From a checkpoint of a small image captioner: encoder arch nf_resnet.
Rows from block 3 of the text decoder of a small image captioner, named by matrix and row number. Rows with one number belong to one neuron. Each number is 128 + 32 x the weight over its row's rms, rounded and kept within 0 to 255. All counts start at 0. Numbers have three digits each.
After each neuron's rows are labels from the 100 texts, of 14976, where the neuron reaches its largest size: "fires on" is the input token at the peak. Only what is clearly more common there than usual is listed. The data: regions of photos with short descriptions (Visual Genome).
# gate: MLP gate (decoder.blocks.3.mlp.gate.weight, 384x128), inputs 0-63
# fc1: MLP up (decoder.blocks.3.mlp.fc1.weight, 384x128), inputs 0-63
# fc2: MLP down (decoder.blocks.3.mlp.fc2.weight, 128x384, transposed), outputs 0-63

gate.162:125130136087101089126126141116220173153155116111134146122165087133138134135132127092103142146099145144131153125095134133154120156147133049086103126114080105140085131207142082099123148115073131
fc1.162:117082115139134134157123072117131126158115121192146121117144116162162073132143154113128133126143080135111172164126144198095161114066159182118110138159125104145145086107153151132118118105181139
fc2.162:136130065107113145116149164155102114160162131094109101050114121102095051131104135127135147175126204120144138131167119137083180118207167089071109061161142127099139098128112115167160166114131113
fires on: "in"; "side"

gate.169:094097131129110130145103176106127176126107128073117163091101108100158179149138152121186083126080126095205141102101068133170189117147113148109130123183118075139146114124107083145125174116133100
fc1.169:067143098131111108180100136114156172136118126074140150042120158105150140109153150122159141107101126070126124118095118143140103127196133189135120119152084124135158135132129101139066142132140095
fc2.169:055108180098087122056095167120137126192100118162125132127182125094136139104109141137153171144122146121099098129109076139180161118171074119082115115134101145118118153135070117117083110121132101
fires on: "oven"; "refrigerator"

gate.48:106094088120107109113185123125125114117157153115054131208203096118111066064110173133175127127162133148095179101116151143191173072124149135124096169117167153119142134154094090127149112109105170
fc1.48:157089118144145102140188136149147153123203153141087103157190112127096094100125155111119109120144139144060147099108195153174171065157183156130055157091164189113139138170132102145164127141121135
fc2.48:106151123114133088057119139126147182114222107150101174149125138077139202138095111163148075101131091093118144130143125152144112047164111105107122177118115103126124083138145142124115065146087148
fires on: "there"; "air"

gate.49:156113205145139152144151098151106139097144117142054153123073115130131109168077148150114091160131132138149101161089174097108138143153143184128097104158187145107126131132160103176141137077166164
fc1.49:104217190164130110153129164162091107109134095158115158163186103082136131175110103147134120162141104150146132168136146152063149189094103082103122153119124135079154129114141107192148131142132125
fc2.49:120137156107095117158159123191112124101048083110145153168115145066071154166154189139106158158133115159155136175116069104139174167098113103158137095111070183084170172133104121145158094124125118
fires on: "old"; "an"

gate.243:182050090169105134118090119093134129092143127145095134128123143158104097133084172122118137120113101122072158160072131132091137183076126110060134129121099113065114086180174098129114169149197112
fc1.243:152097134117105124147143067115135126102157129153156090147101141114090137128178146137138139175072133193097092092096074118097123150132155139127080140119103102055133082117148083105162107047151120
fc2.243:147130156199087144192111152115151141121104138158160130111080124193085035115172137085146154067087131066159138118153136143087139105118111125109150125171124149174086128172161099130161142150124074
fires on: "covered"; "filled"; "cell"

gate.6:126085122118086134167122115116121128094120167047137145142180126110156122103117179151111142151135151097132145213124175111173095156149128092124089109071151123120171104170100108166212095089104158
fc1.6:163151139140099103118135084139146138150133181131103073117085120132147107114129119141160082109085195153153070122147107131119060135167197150159138161174220115086079114180132108125178076141146138
fc2.6:120111120113123097095120151151152181109081117113169150117128106073136182117095153121108112149115092089092141111093106166146083080173139126127123135155078140083124137156141089160149171180124174
fires on: "shaped"; "leafy"

gate.4:079092122126157157160146121092205156147124136170121117078135173151104123138136162074086139121135127096077126126082126125132136136163116190100138087178102100136164146081129105100117154155160165
fc1.4:138135172136119118101169147201143118095108105136107132079096151173103100127098150116206124165146130135165147135086099164178099194084153133126144116141112157147109131204143145160172176073088048
fc2.4:143106113157198091109122129111124068102161139096192068124126112105132134139065108153142164101116166116138088159127170089108108120107123172099124080105080102042077170125140162144138177099111130
fires on: "it"; "visible"

gate.107:121138098089170151114089127122078207091147123173075132093146177142116117146136145122144152104096076103087153144127070087088155120139156156166154065151091130140111085118091135091115128141174151
fc1.107:153111173125071101136156101137121101123091141122152100116137179122183087126136075089159124139093140159115100161165169099192125157129114123115098118130174160121095232144122103093115191122068104
fc2.107:062157142138137104105136108185046111138155158182123106077165147127102116141112155103114094139132088114159179105134102180140115095114060099159078108138143152108161144122150059151150113141078125
fires on: "of"; "throw"

gate.240:187156119081160110111133137125073150138086102161129147140116101122107162112095105095137173126094111152194115103124110101171170113134108156114123173139114120162194204150131136096178171150161057
fc1.240:117105147109137105111105099177159081141148115074141097094113174152154155134160121168199082124133139168155117117149180107139100134157104135100128061090168097105061105137135127148119150058122200
fc2.240:062039145113075062189074147201085108060102157098096116120113144117096127158126115147227135145121135106128123117138139128133144176111105173079141063068116094146089161123131155099167138066065169
fires on: "body"; "pair"; "lot"; "head"

gate.302:114130072135144106128109087092118134133194052144137070108094140136062105111154117100121168133135087131113121101121112147151111173136098181152149127075154168144128157117155077161153049166175154
fc1.302:163056060105115149147131119151086091115185059159117128158111158078086118132175130115158132121170104158127130107143067135115089123091130125160113100127147153114127187125078141172060124162120193
fc2.302:164118091116133164120092197097119166086103093119074072155122145136105128157142108173083110132104161096134085105132081173127085093172070070054102151099099138134117123125113136166132056158138099
fires on: "the"; "and"

gate.50:065117116156089104095082147127157207108143143115159120132185143172139138155129149136103145194119168126131128143093145078089120125128150109126177106097195069095101117125091127144167109031118151
fc1.50:138104193101123115131161138111123108153068098116094113092082167131168070084132116119181122105165121115089144066131116142155165104159140102165087146170109160142125094132173092053100155140190171
fc2.50:158167110124184109130130133121097054096105093135118107143171165148124171124169137201158202124115129123173160118124090053109104128161174109149153106128118159108159134151152131155187128185136178
fires on: "and"

gate.323:164051116036152154128151101206171108144093126051120139091119105099121120103159146149196107138187171130117154086129100135078149148098130138175114116122175114145089119127129135115098173106052133
fc1.323:114142146148147088104151135084113156161116095115181137177130180135047140105109074131097174150108155117177133076140155132132169116098107139126124193145115132201147089080202130081121123157105088
fc2.323:170150141125125143092068128207125098119131180105124144191157111153120115200141085133147168137115124083132092130131117106092135119150167169082133117160053124110136178099159146089156138111149154
fires on: "body"; "head"; "covering"; "down"

gate.59:170127143165133173085158142110057063105136108160108161135135144132122051157195068160156121138108098106169147134111123084152139137130173118092170126170130187118128134185140141182120164092171113
fc1.59:078103136034156105228126120123146139160143136047127075139098095162143180116134137150088161131120166144133074105167093161137115062076102142127114146134107089107180129059118154077114078175145113
fc2.59:070073164147095073134129124060111182103133158108105062149103139123102130099071111067121122120143173105085108176096148118100112104117125133082044132082089081142082106110164168112165138080077136
fires on: "this"

gate.381:106148106115148133158097148082113106124113122049146149077131071073144149152083123128178110125075110070137137132046125166155159132104179230127127113122079138145104156099168139083175162145087140
fc1.381:138129152131101136109142129171163163143139120190154109184099168174080139115166102119071152139174138177113129127201117098120100136128107045111121149132191115102170104154120128165112090100170125
fc2.381:098133144069060138096172120185133161143148133193123099158078167133113190103162132170146106134137099146112084081147076148125144140145115091125141117133104088105210145170149127058081122110130073
fires on: "hot"

gate.147:168105115150136052032149138044086123108080151078178101107148128120106117128104083109133184127105066137134046128126182112092127117128086167104135124144111212146156152152115114172149069153139134
fc1.147:089153105100107136072184105109083102108153167131161130154101121101132117100088067116195178111114018095137137136126139108146125159128181150093170167146112169136112143137180114120106052142155119
fc2.147:173150109162098073096169168131101169106129125158190121078148104097234129073137099118101179170143120170129120088120147078126138150110159148098146112137122138112171057128113111147087166106155170
fires on: "body"; "pair"; "pad"

gate.208:169107103121130153140079105172093140130127111176160125127091101107092103092214138120145164101098086074137090083135085139210123130168192107132104157109096111091139100151156181098156131198071094
fc1.208:124106101129121138115107113157125132131193116128126081127116185149121133153143081145193086160149169142122120099090099056106105126186155187095148074166128161162145135184073158133123135125115110
fc2.208:106118129144063096096106095129130088115097098118153180123108118156129200135086078138155178152145152109159060117119086123112092102137179130102069127094121087114131173149170107163120128085076106
fires on: "and"; "of"; "the"

gate.263:142118112147128164117074180175088099088130180120104148100109161123135114149160127198188123141135100109216150104172140151155138076119063076114088160081124102165117089146095111168099097139101125
fc1.263:143104182198112202121075186090147118046130088113085144127111149133117087121158147157112107152137104126121097102133140090118087191092064086134136129134131057153147099103173153146067094164155111
fc2.263:119136148130087126122134185142130118126109091112144199160136105128069098132150196141175141118174106120088118105116168165088114084053151089117128149051115152079138094087197116119067106123100114
fires on: "on"; "his"; "to"; "onions"

gate.327:181113158134144108152175141063079070076120091070103153126104085076130127118110144084140093153081148134095087146143118164123137077110110156125133111077123171144111117105115101048130119143157192
fc1.327:119080042174111167070164113087185157086162166183134123107144126106127136103131077121104163114151116141146181179122144100128151142133126114121161087107162087111068111112149130153067131068132134
fc2.327:152166089054146137134119137183077107159146101106141120177100129147142102040148114149108122124108148075108088161128103124073120174150074104165115149141116089086102158180179064120072177107190138
fires on: "hot"; "hotdog"; "and"; "snowboarders"

gate.360:124161143164133108113167101058086107108171103137211154137153135160141096143143102077127166091151113121083097108143144164109093120120184192145123061056123109124124072092155184101168151182099139
fc1.360:129109102151193137173144130084152116139156119160161129142151152118183067100136145101172172175097069111181079120099139191174132136129131156151130082079147117142133100139088162108106162160089122
fc2.360:133114146092184150171120200095164128107118079116116112192131089087151101149131104150127117122141076120152108121126200148111111088148057084105098192152137093122164159079090142137115125075086070
fires on: "covered"; "is"; "has"

gate.238:115124136111127159106145146128153171071082134104113089193037119129115153130094049134065121101155150107169128144155118167129152155147101111073128140107119134118187143059093162126164179128080192
fc1.238:096168133150110123128204189123127139062075081138116135125091122166117168150140079145168120137126128188147104109107106190159103199158141154175073088128117151112134180083112086146194155127057172
fc2.238:077127069149130076116162115136123132098095137098102178063086097179093142143086134077152096139182080103138168110132138133105153164156092071107157117089143066125142126136196084129133119153108125
fires on: "it"; "gold"; "green"

gate.85:043182083106130088136144091125165185133091166130162119142149149151048135090100120102133107111122087177123139139107097165115214121080164106119180148205125090126086174159150113074137145157133117
fc1.85:183097098143089155174147114087067071127114079131144063146101165101086117137141181125167106205102138115118082067143129142186082177194105155159093074069177164130166109115136127127099071134154146
fc2.85:181157077145147131057097107145120079075147197141098043114132158165043165143136123158138109141126172082106131132139110091104127066179087141167131093198117165121143152189131106164118140092104129
fires on: "for"; "of"; "at"; "says"

gate.336:103108110120148129095132210166134098129103175102157139074077185114135110173125135138174104078196126109119151149102187160088112117153134101126154141106163126139166117157155139097159128126127186
fc1.336:163153105144107131150131136101112108155181060100044119181180120153103136124089156185138128181113143154119123104168107081195170117119091136077125144118145140139157125119121149135138135101182091
fc2.336:101150091139096124122169161108087085118154135139078128150122135117112135130103151204059100094100129160162104147167054136118151119135122173114115128133110123117201185169093084141110134146078073
fires on: "of"

gate.189:123023129090130122151115135093133160112167116092145138073100124088117152124153075128113112141138117115111130094152156158073148124111086102121173016159143128184124122121169124153142135128203065
fc1.189:115109059133128132096121071136094147088160106179094164100140114115081061121117084109139170087158147176045124192123131129074131157127113093125135151146119117072087116134111129096143129105106070
fc2.189:114165134143132129060126133165121151120137075123063158084146121186185144146160110101122109114126153133136169244130144136162101168128152103079132220059107097127105085144101114058156155113135110
fires on: "of"; "fire"; "around"

gate.177:091181111138134164089140092149094112102123152083114084046152150164145089076142056140097166121208129146110145145128165091127141180053134155136136105140172142128133102099183143164176117151184100
fc1.177:183099086118132153141098155163131079124145130151173130100139130157084067192160145133152101170069104134126130107133126164094106144163126186102093114062064129144111115104142137131136121181166093
fc2.177:177122174053094125158123119187151157211136131108174079121133125087131148103126104153088143182075155183127135151150065158109130135179133134094155074125102131132088169105149138123131039138169118
fires on: "and"; "is"; "-"; "up"

gate.28:120150118104125129136192079084085090186149132114139153093148170053143127125191100169183162118094173119122139145144156108102132109121063065117133147132080141112114132170101117087098105131139131
fc1.28:078061101191118097145111129182152142109146150099094115110107113167139164117083149107101118151117113092117081082152100129201121119158167157134083128093104098178141144126115089183144117119143132
fc2.28:161156091187140140169129171186121130125177130123126152062165092114159156130083157093172135102146122124132150157111127117037198124096104142075131200126134165123070089107120138125099125118166177
fires on: "is"

gate.216:106149072116148169185097102145130202154095133178124105101144178148130130109121106068151136093108214130129098140142180061168164197083113078136157107151078188072153086114107134133125159150131130
fc1.216:129108199117093111095087195139149113101160127139058125146137145105150117174099186190121123148161081121097152099125105151163108122117139200137089153153182156154107112168168132175089160121177083
fc2.216:122099195084092061137136177175142089153129192069102119143116130135120109135136135171114090120126121106116136079109200162119116093114124140125139161116148155156083126148107126123107153121112098
fires on: "with"

gate.300:140147113175112139111108207099154118102125108142179160112108113163081130141163108182126150171209120150122133170094166091083088120092111118117104164106082111135137163157099086136165161137120090
fc1.300:087141144093120126146166055155062099135100136138102087166155092068188164143091147079156075119119088132153146143179130184171161137185139188151152088144139166085102048080146153105100099080155174
fc2.300:138106143143141163141112176154142105128109203123089116132114152116211068097098159150112097087151077147151089136125149085118124178154197136132113134140111143168071124130150172138120096177102143
fires on: "and"; ","

gate.19:140115173163142143145150130103160135191168119100130132167136164119117100134114153099217172128117177124121136129120149163183172119089112131164113198138146108116155160166059084102131095087090146
fc1.19:121121149165087138071157166188138142124127181105198135135161050160177144162102131155167144123151146115148065085144102139125134174120127113117154104089150073069152057074180191173112089127130119
fc2.19:151115097131091124158095096090081104161106093167081158092122008142076108094106110134079114158122110183116133179164182151088088151139112100071066154121206133168155151154134082099116116180109087
fires on: "the"; "around"; "of"

gate.44:132164066027129132158142099145121162136152197132170142138117124171148181169157112117110125124136119119143112148108174131156097078120078147104148129067132141211141144123088180171136165151107083
fc1.44:138107132099103131145176133098071122134147153164149189094100133118163149092135118162113167136136086132129127135117177107151130141136100119112173129029056141148137097161117175141089175142056089
fc2.44:106160134056123109121174130134064135170121162097142126087159196115081085130148151146070082131103128109151119164116128075125163141147168113156099143143169107114158142168080094187168159155129130
fires on: "down"; "up"; "neck"

gate.215:180060202100127181093139130155154127113178098150174198126124143173126131155198176181153127176150121171167121187155123104156147105177097153108101088117124101120109134075108114184137124084127170
fc1.215:090105217119160146139058087054130099098091158108109129154090117101109134149124100161113144067177112162105217148125116114106166082101079115136166055138110120124181126148116103143114181161131184
fc2.215:199126184186124132110168142113132087143090107106156104062093124195136150113166110119139153122132105126131079154181145186110092095147159147165140092154189150202173112155072117140136091118130086
fires on: "of"; "some"

gate.254:121136097089103126122175128138118097131133186124139139155109158044134138166094066148132144152098156165136118175126176112157095139127162131155101189128112143116128148142109072100131087159190208
fc1.254:131140105070120156147137172157098061157133147147117142146078121076113163141081117127135117115118141139126126153062191126211102137128207120198122207118111174116148115123134096107141080136177198
fc2.254:133103115113119150137144183207183144133158122076107152180148160084077139151118121091171152107143121134113069116109200133137103089173138096146123164110173112121122132153098142104147117186097127
fires on: "of"

gate.247:150121136159167085093125147104164178111090120131164094087136057107143162112176129124171093142158156125144169073144123090143115168159117103105159081125101212121111129150122132141108107078106109
fc1.247:148074137102107184147097090154086144169074172151156119128087123121119129145131080101146131074130113088149123126102050139156208073124167160174140123169100111107170097130109103131114156089113136
fc2.247:183117159075121123116109140154146116108162141166175098073154099157138119094186052119133126147091126107196087117130133131109123055147161167103134132102122099116165098094180054177149156131109134
fires on: "in"

gate.363:109185136114128154065120143085109112117121092144138165137184147100126075157179103111168048153154137125156113102141196167102134151141131127138130144164149122141125171124144119123145145116148077
fc1.363:102117148126192098108104128100161157127159129089135118097138177118148186116138157155095154128103145101100162147182106147154123145110092095167158147113116111111171124141143150128133084125078150
fc2.363:094106103090189128136130164091116164142182127103140088126116151137117186145090091127143160163100106087135166121145147164150121138135137090155133200119106143126052143138167086141184122154076124
fires on: "this"

gate.281:132145106155170171186191176172070160143100149109136143114110069131111143101147166164149091140141097131109113118110121103057148107135132085131121174110181104086152100135093089135156178148067089
fc1.281:160162100146190169164144101155132179118059154148148140182140080097074144111125183155131089134129142088159118084103101134098106103150136104135158171111129112181108108155109089153172174149092109
fc2.281:160211174142126199097159160141137095151114109134117114148158072091077098118131118121117148159160121135125166134083080146117131099160148121117158096078188151113167121104083150158168188125157185
fires on: "gray"; "grey"; "is"

gate.214:161111086139153135146100139101092126139168143136108145107068124124023106124108137184153149155144167115087073186066104113159173099106160134063132103121109084128100140182140101105138119134113178
fc1.214:147099087098103126158097071132143122156063132127169137112086137114148100088132138213144086104113208152158137133156149117146189081107110108116176097128179127128135085183095164177136129144141149
fc2.214:168080166128165150134177143111134075108122156130142124090098152158170166137131216076124124148150101082118120110116142101150145115150135182174145142137107065087100104152107176128105099096137112
fires on: "old"; "of"

gate.123:117082172134154139108120115136081078116109125082109155092084148150109048117190115156120136142126081070191090076147145082115102134115123132103106053133136126156120178115173155104137079105162117
fc1.123:147119172090104124124159079081081159138136201117139131114143193078135138132157097173144090109146126100131135108132191117106097146149135110117096126152180159147128183192149061094152084164188108
fc2.123:122137149102157144136124142148099123095119099184189155144204132164148082144121149105152121122129088177129134114135082133158087102089104168183119227109100107157141124213119120149190200117113137
fires on: "white"; "black"; "portion"

gate.273:075091118112180154047116166141123134097116152116092087140196086097180156134062126092136099097072173161151123197101122121095155141093114158161133138114132123084127074135156086202111078137123095
fc1.273:142154133129065121133115076193159144063119119122168148096164134125136135178101146128128150133175101121159138140160098145109138142119138094130166145103144130142131121121156067113158127034074155
fc2.273:141162098127123079116069116137172127173093162162140140118124108111184136106109125084071161135180045122132100191139097139162095106133065169102141135159101130131119114145114125103179178166101165
fires on: "and"; "horses"; "-"; "cats"

gate.187:188129123178103128150139135121120105179105124102149103141212103127134089165108127192142099133108181202105101137031141134117185138120119207124144142088160127132079118121138088128165132152126079
fc1.187:084134127117135135142184130120129106113100106158158148100093168164112148102166123123086145085127112086166120143228099123177084095110164043117098119093097101144175103105078168128114083113139133
fc2.187:115148070108146118096114117098127094148069169155135107171109107153170152138147121062144116144140119076164112116235146150149170114118157061171128119133105125067183153158134098128144138107140093
fires on: "hot"; "bathroom"; "branches"

gate.18:134116134114148167091168169137131073158172109120052075115144109148153139138179124066118093113157100154122145116168067144158118148144118148111174123115131096113144079106154173127147088126123109
fc1.18:134182134125162136175127110109102159162128126157192160161122160133146156115108137156167142113152156077150131135065154166128162121120103124171061160103113188151132137116133171138138117126198133
fc2.18:050211185073122095125136155110104122126107131178133071084085111129085155078149148139177145105107145156089116170109167120157138151107152123120220172092128155123121160090147189100167184140113115
fires on: "the"

gate.201:115162143141119119028064139128145155102131109120145155147101150092141138129134139074069105139140122180122079143141078106048127233045125159124096130119143110108120148119126186162211127171149058
fc1.201:156128128139199147061135099165111136098159098128156126106158181132156096153147149154163118159088088061141103098055126127176137185091158149127102149105170107191159143171110194125119105141176077
fc2.201:091141153132149207137077182119135166140161123141117186168123077149143127201168107108149109147222126114166106177097142116172145106156060124168147143126100149089202071130082115124146125130170136
fires on: "with"; "is"

gate.188:182082094125087140127098116103134165171119201149152108123162115120162123103185113080159143116151058142088142098141060121101056171072104141134142082133183139111120100111159075158150144114072076
fc1.188:085158089154137080121142225114087087108136147160137181113090153142142110123129147163136150137178176089141062162132100102163202097053131182149118153136088170121158175132070106122094128112173165
fc2.188:070081105081084064100087121134076124180098166109155154097118111117089167102176121060075114115086100119130151062165156106105118130147146088119188113134108131153146190140100167104112140110124038
fires on: "the"; "a"

gate.175:084107147088081088118147089154118088109132137129156115108094147137132160078128165163176068158143072104112108075255116117168147148140119167177121127109126131163107095089088167149128127083100070
fc1.175:108115129089091121130125145120114076056125147134099113082076150057157154106159166164134117145149132103091158110200125133163103148067179137146129081146111148155042108148158140134149156071122074
fc2.175:044128163133086145142111121155094150103122148120145103118100111152075130087160207105142099131148077094200120086147131157086109148182058109155123132173104080141120091134111095150154096140090154
fires on: "it"; "bunch"; "lots"; "group"

gate.3:072064090100124106200104110104055136125062066093097137177089125123107120133125162143124130132108146141169145088160107096127109159107079092154102119160112131089160156151136109152097136139112140
fc1.3:074114087135128100170118121068109147188151110093132127065139175137152145129130089160139132113122102167136143108117160138120094100118099077153115132109131157066066146153113116154155076176137109
fc2.3:119117127138136106152099108130077130154090155131044176129157160086126131089090110100124136179136135150144111112152223100097150130123158136107137095123115166153078122087146166142168148110107127
fires on: "white"

gate.11:141147075125181121134112069114147184172146084108163163128150152099122091126075112136146109092133123133138143157104095118077179092159133204099174112131173157133142137236114107091073157116171135
fc1.11:102146113144167147116101157102129102115086095194163128044136136159104156109185131140150118164105153129158133094198177147097122097128178096126111192152121079140113175112152190169119062093167137
fc2.11:173187067131183156142132126157185169137115139093152159100047168138164153079141161068115088114120154094175111155166091121156141113161161093116155122134108064149112139136170169120099162137098105
fires on: "down"; "sky"; "tennis"; "cut"

gate.31:147060145052085184110139194103111104122109145090146126170163082096124108066115120085060134126143077134123146189106148126105107121151197091153114142065119146163169123158084094145157161148128127
fc1.31:180106148194156106103125214105135068089124107167157058131120195085123137115134094152122107107070171108115098189120074119070124116131149126109119144133167109101093123052139088147134153174191165
fc2.31:142153149140183129124107136178143161162113097135047118094085072102182125062119110102148155155089117118122106104066155098110097090080199101143185121157147153133127155129131141101140149107191086
fires on: "on"

gate.131:112126125146164105222205105120083122137097078160124126130127118114140141090178121152095072170145076122170177107165098142094199161102127140157094151098119192161106100147122062123110153155169136
fc1.131:077132164095125159100120138112225090102168161113115130105137215160162136174069081155096151097156112116136083150054094116116070139140148136141093151149099099087106113123114074166167173124169154
fc2.131:052117098132155223202155111132134160181093129062124124134086117145113078083098113103131085143098103185131100142099099172225123181162164121128095082134117118167093096100126129155116126139098170
fires on: "and"

gate.293:127149182142099146118089146226147115143103178137138139117119063109194114136149151172196107128123106133169178132088120147087109139109135143172092140111068145051144203104115139114101143122101116
fc1.293:129109141148170149109144100207178171131080159104126059111084108164148146178163124153225092078167125150123100121080099134111144131133175127161163127145087122129142133105124121119160128192131135
fc2.293:087183113172154084132163129116068192147146178147109138145138148147103121116116128160121105151062083108139070114072132156133110135120152072126117167128120122102106191131166184142126131104122135
fires on: "of"; "on"; "down"

gate.354:153144104128187142079093134109112153105154144168139116182149102081103144129111144081104098097136149119124177098052148135082092116162134114117154104114151129141080122096138143111116160154170097
fc1.354:130212122074171126127096132108119104076156138158153069215122120060161122095081129164143087121084142135130158100111145103131126128143183132167078138115187085102119167117055150139117135132130124
fc2.354:130186097076143147121125119072068107118154159169077170143162149121109206115138109153117157180135112113190097131128116127128130051068144153102113145097149104222191080159086112080156140132146156
fires on: "with"

gate.218:122140132092081108195159086166157112157117106136090123135183091113178135120151181090101152107141162142125153124164142106142139125172112123093202167127113124135161113072118120126084126117083116
fc1.218:137140108133130112069127158089117152152144149133132119114111165139085173160143080145070086161099099135130171131129140096122195144163107162132111170015111165163119137170147098206172134110153149
fc2.218:120109118170179172108195132119088148048125137098119114136090156121114111172131094141133186093167120118152118140176167106114100123111167186131118140105094200162134125178148151138141141072126141
fires on: "the"; "of"; "and"; "it"

gate.347:175161155114103111093088131131151142140159070140154085095165131121151163099135171092131226081177094147148141138144154131122096182202131174131155086119135108100039184151063150115145173105126159
fc1.347:200130175105088116078080113111145133132088076062153131062134122116134194108129175088112193056127107086127163123121174110115122146153149156111160089108154129077093142180117081116179149121112162
fc2.347:143159138132167130115054158115127130060081099129120161094076078123106157141126159179135149088110092115151124157140156208127100133136090099155132165153164147101103134173145184185118085089110139
fires on: "in"

gate.250:153127122155141124152151124129151087151177165094126133103173151109071162172139139123102101058081132138057226124099087122077141131145092161108165135132134128058157136087179065184169104115132139
fc1.250:062125139107108121150114131131138177136047149119118127110105075112188105104135128133151124146159145146165072163141158115243169111162118077134135107175144119173094106093059142076064146100118187
fc2.250:084161103068147139148158111142123121176072112141097138115072120173138157143141121153148112157118085104137132185094169123157101111119145143172155098131126089077213069063067154116097150144105181
fires on: "covered"; "filled"

gate.150:114191104138153075132129156111129181165138068143130085094143171147090125106118061135097157142192098141165115143134109088142104206139080161099108174109179098123106179109128141130141133083134084
fc1.150:132156139114148131105136136133073161138115096161074108082159170203181120137110138119175128094108130159126078128096134116135156164148120145113117123173172087118152135103112140115107119183199197
fc2.150:173127151131134116091158146173114174130133146113094103167119122164167154131170175128207093175078125134118114165160133116138080126124203153137121168145161127127181130146117160136113130136117165
fires on: "of"; "cap"

gate.241:141097198084155195109113102146086081093039118095105152065100174161135113111115109133160114144140116132130130167106134163133088105156187132132085086121118148155123118173128160102194088123123199
fc1.241:145123127093109165130076077108133093130098082130123141119122166109146144137084056125166090110107133140145113076122101198107066105142136185136057071080123172096148113123157116120149082107111173
fc2.241:135130108097146120137158105097088138086139126064128203164124130186139120087132130088171118142122158185130113090122172096081171151145083154159130151094139173072178149122166150110200090065122099
fires on: "the"; "to"

gate.308:114075079113129153114164173124108137128157083047141151086125132136155152107153081141139188165123146132073112164155163183117119170173077153134170112044109140067145145174144180094108150122185094
fc1.308:199138080151133151106078143138131115142089104116130118079155062133162183084127136112169162141167169149106122200166101166122136116133174122134069146056075162124185126155175131091110097107154114
fc2.308:182166091127123104101101140095164176138141140109133114166120130168125140154162192172189106116181167113165128141175083119062150128170161114141151142110092091111127134134173157137081133150179122
fires on: "is"; "trim"; "other"; "and"

gate.152:088157134139172188079163094104134080135083196085162172134161119110138154100124115157179075128166100167144116148140092139147134147118186122146109150150111074195081174101153161096126147132128190
fc1.152:096079155128124114194128119202131130164170166197040100138114137114111147181159118077128164181123087067149173130098124125124190109113133122093144089144147142104111127097129127167148107118135102
fc2.152:104162124109108122179090132131159137065145117177124121102113152153136119126135138101153157143117141130089118213163170166068095163086173131119202117128130137064139113111106108096113122204118143
fires on: "for"; "word"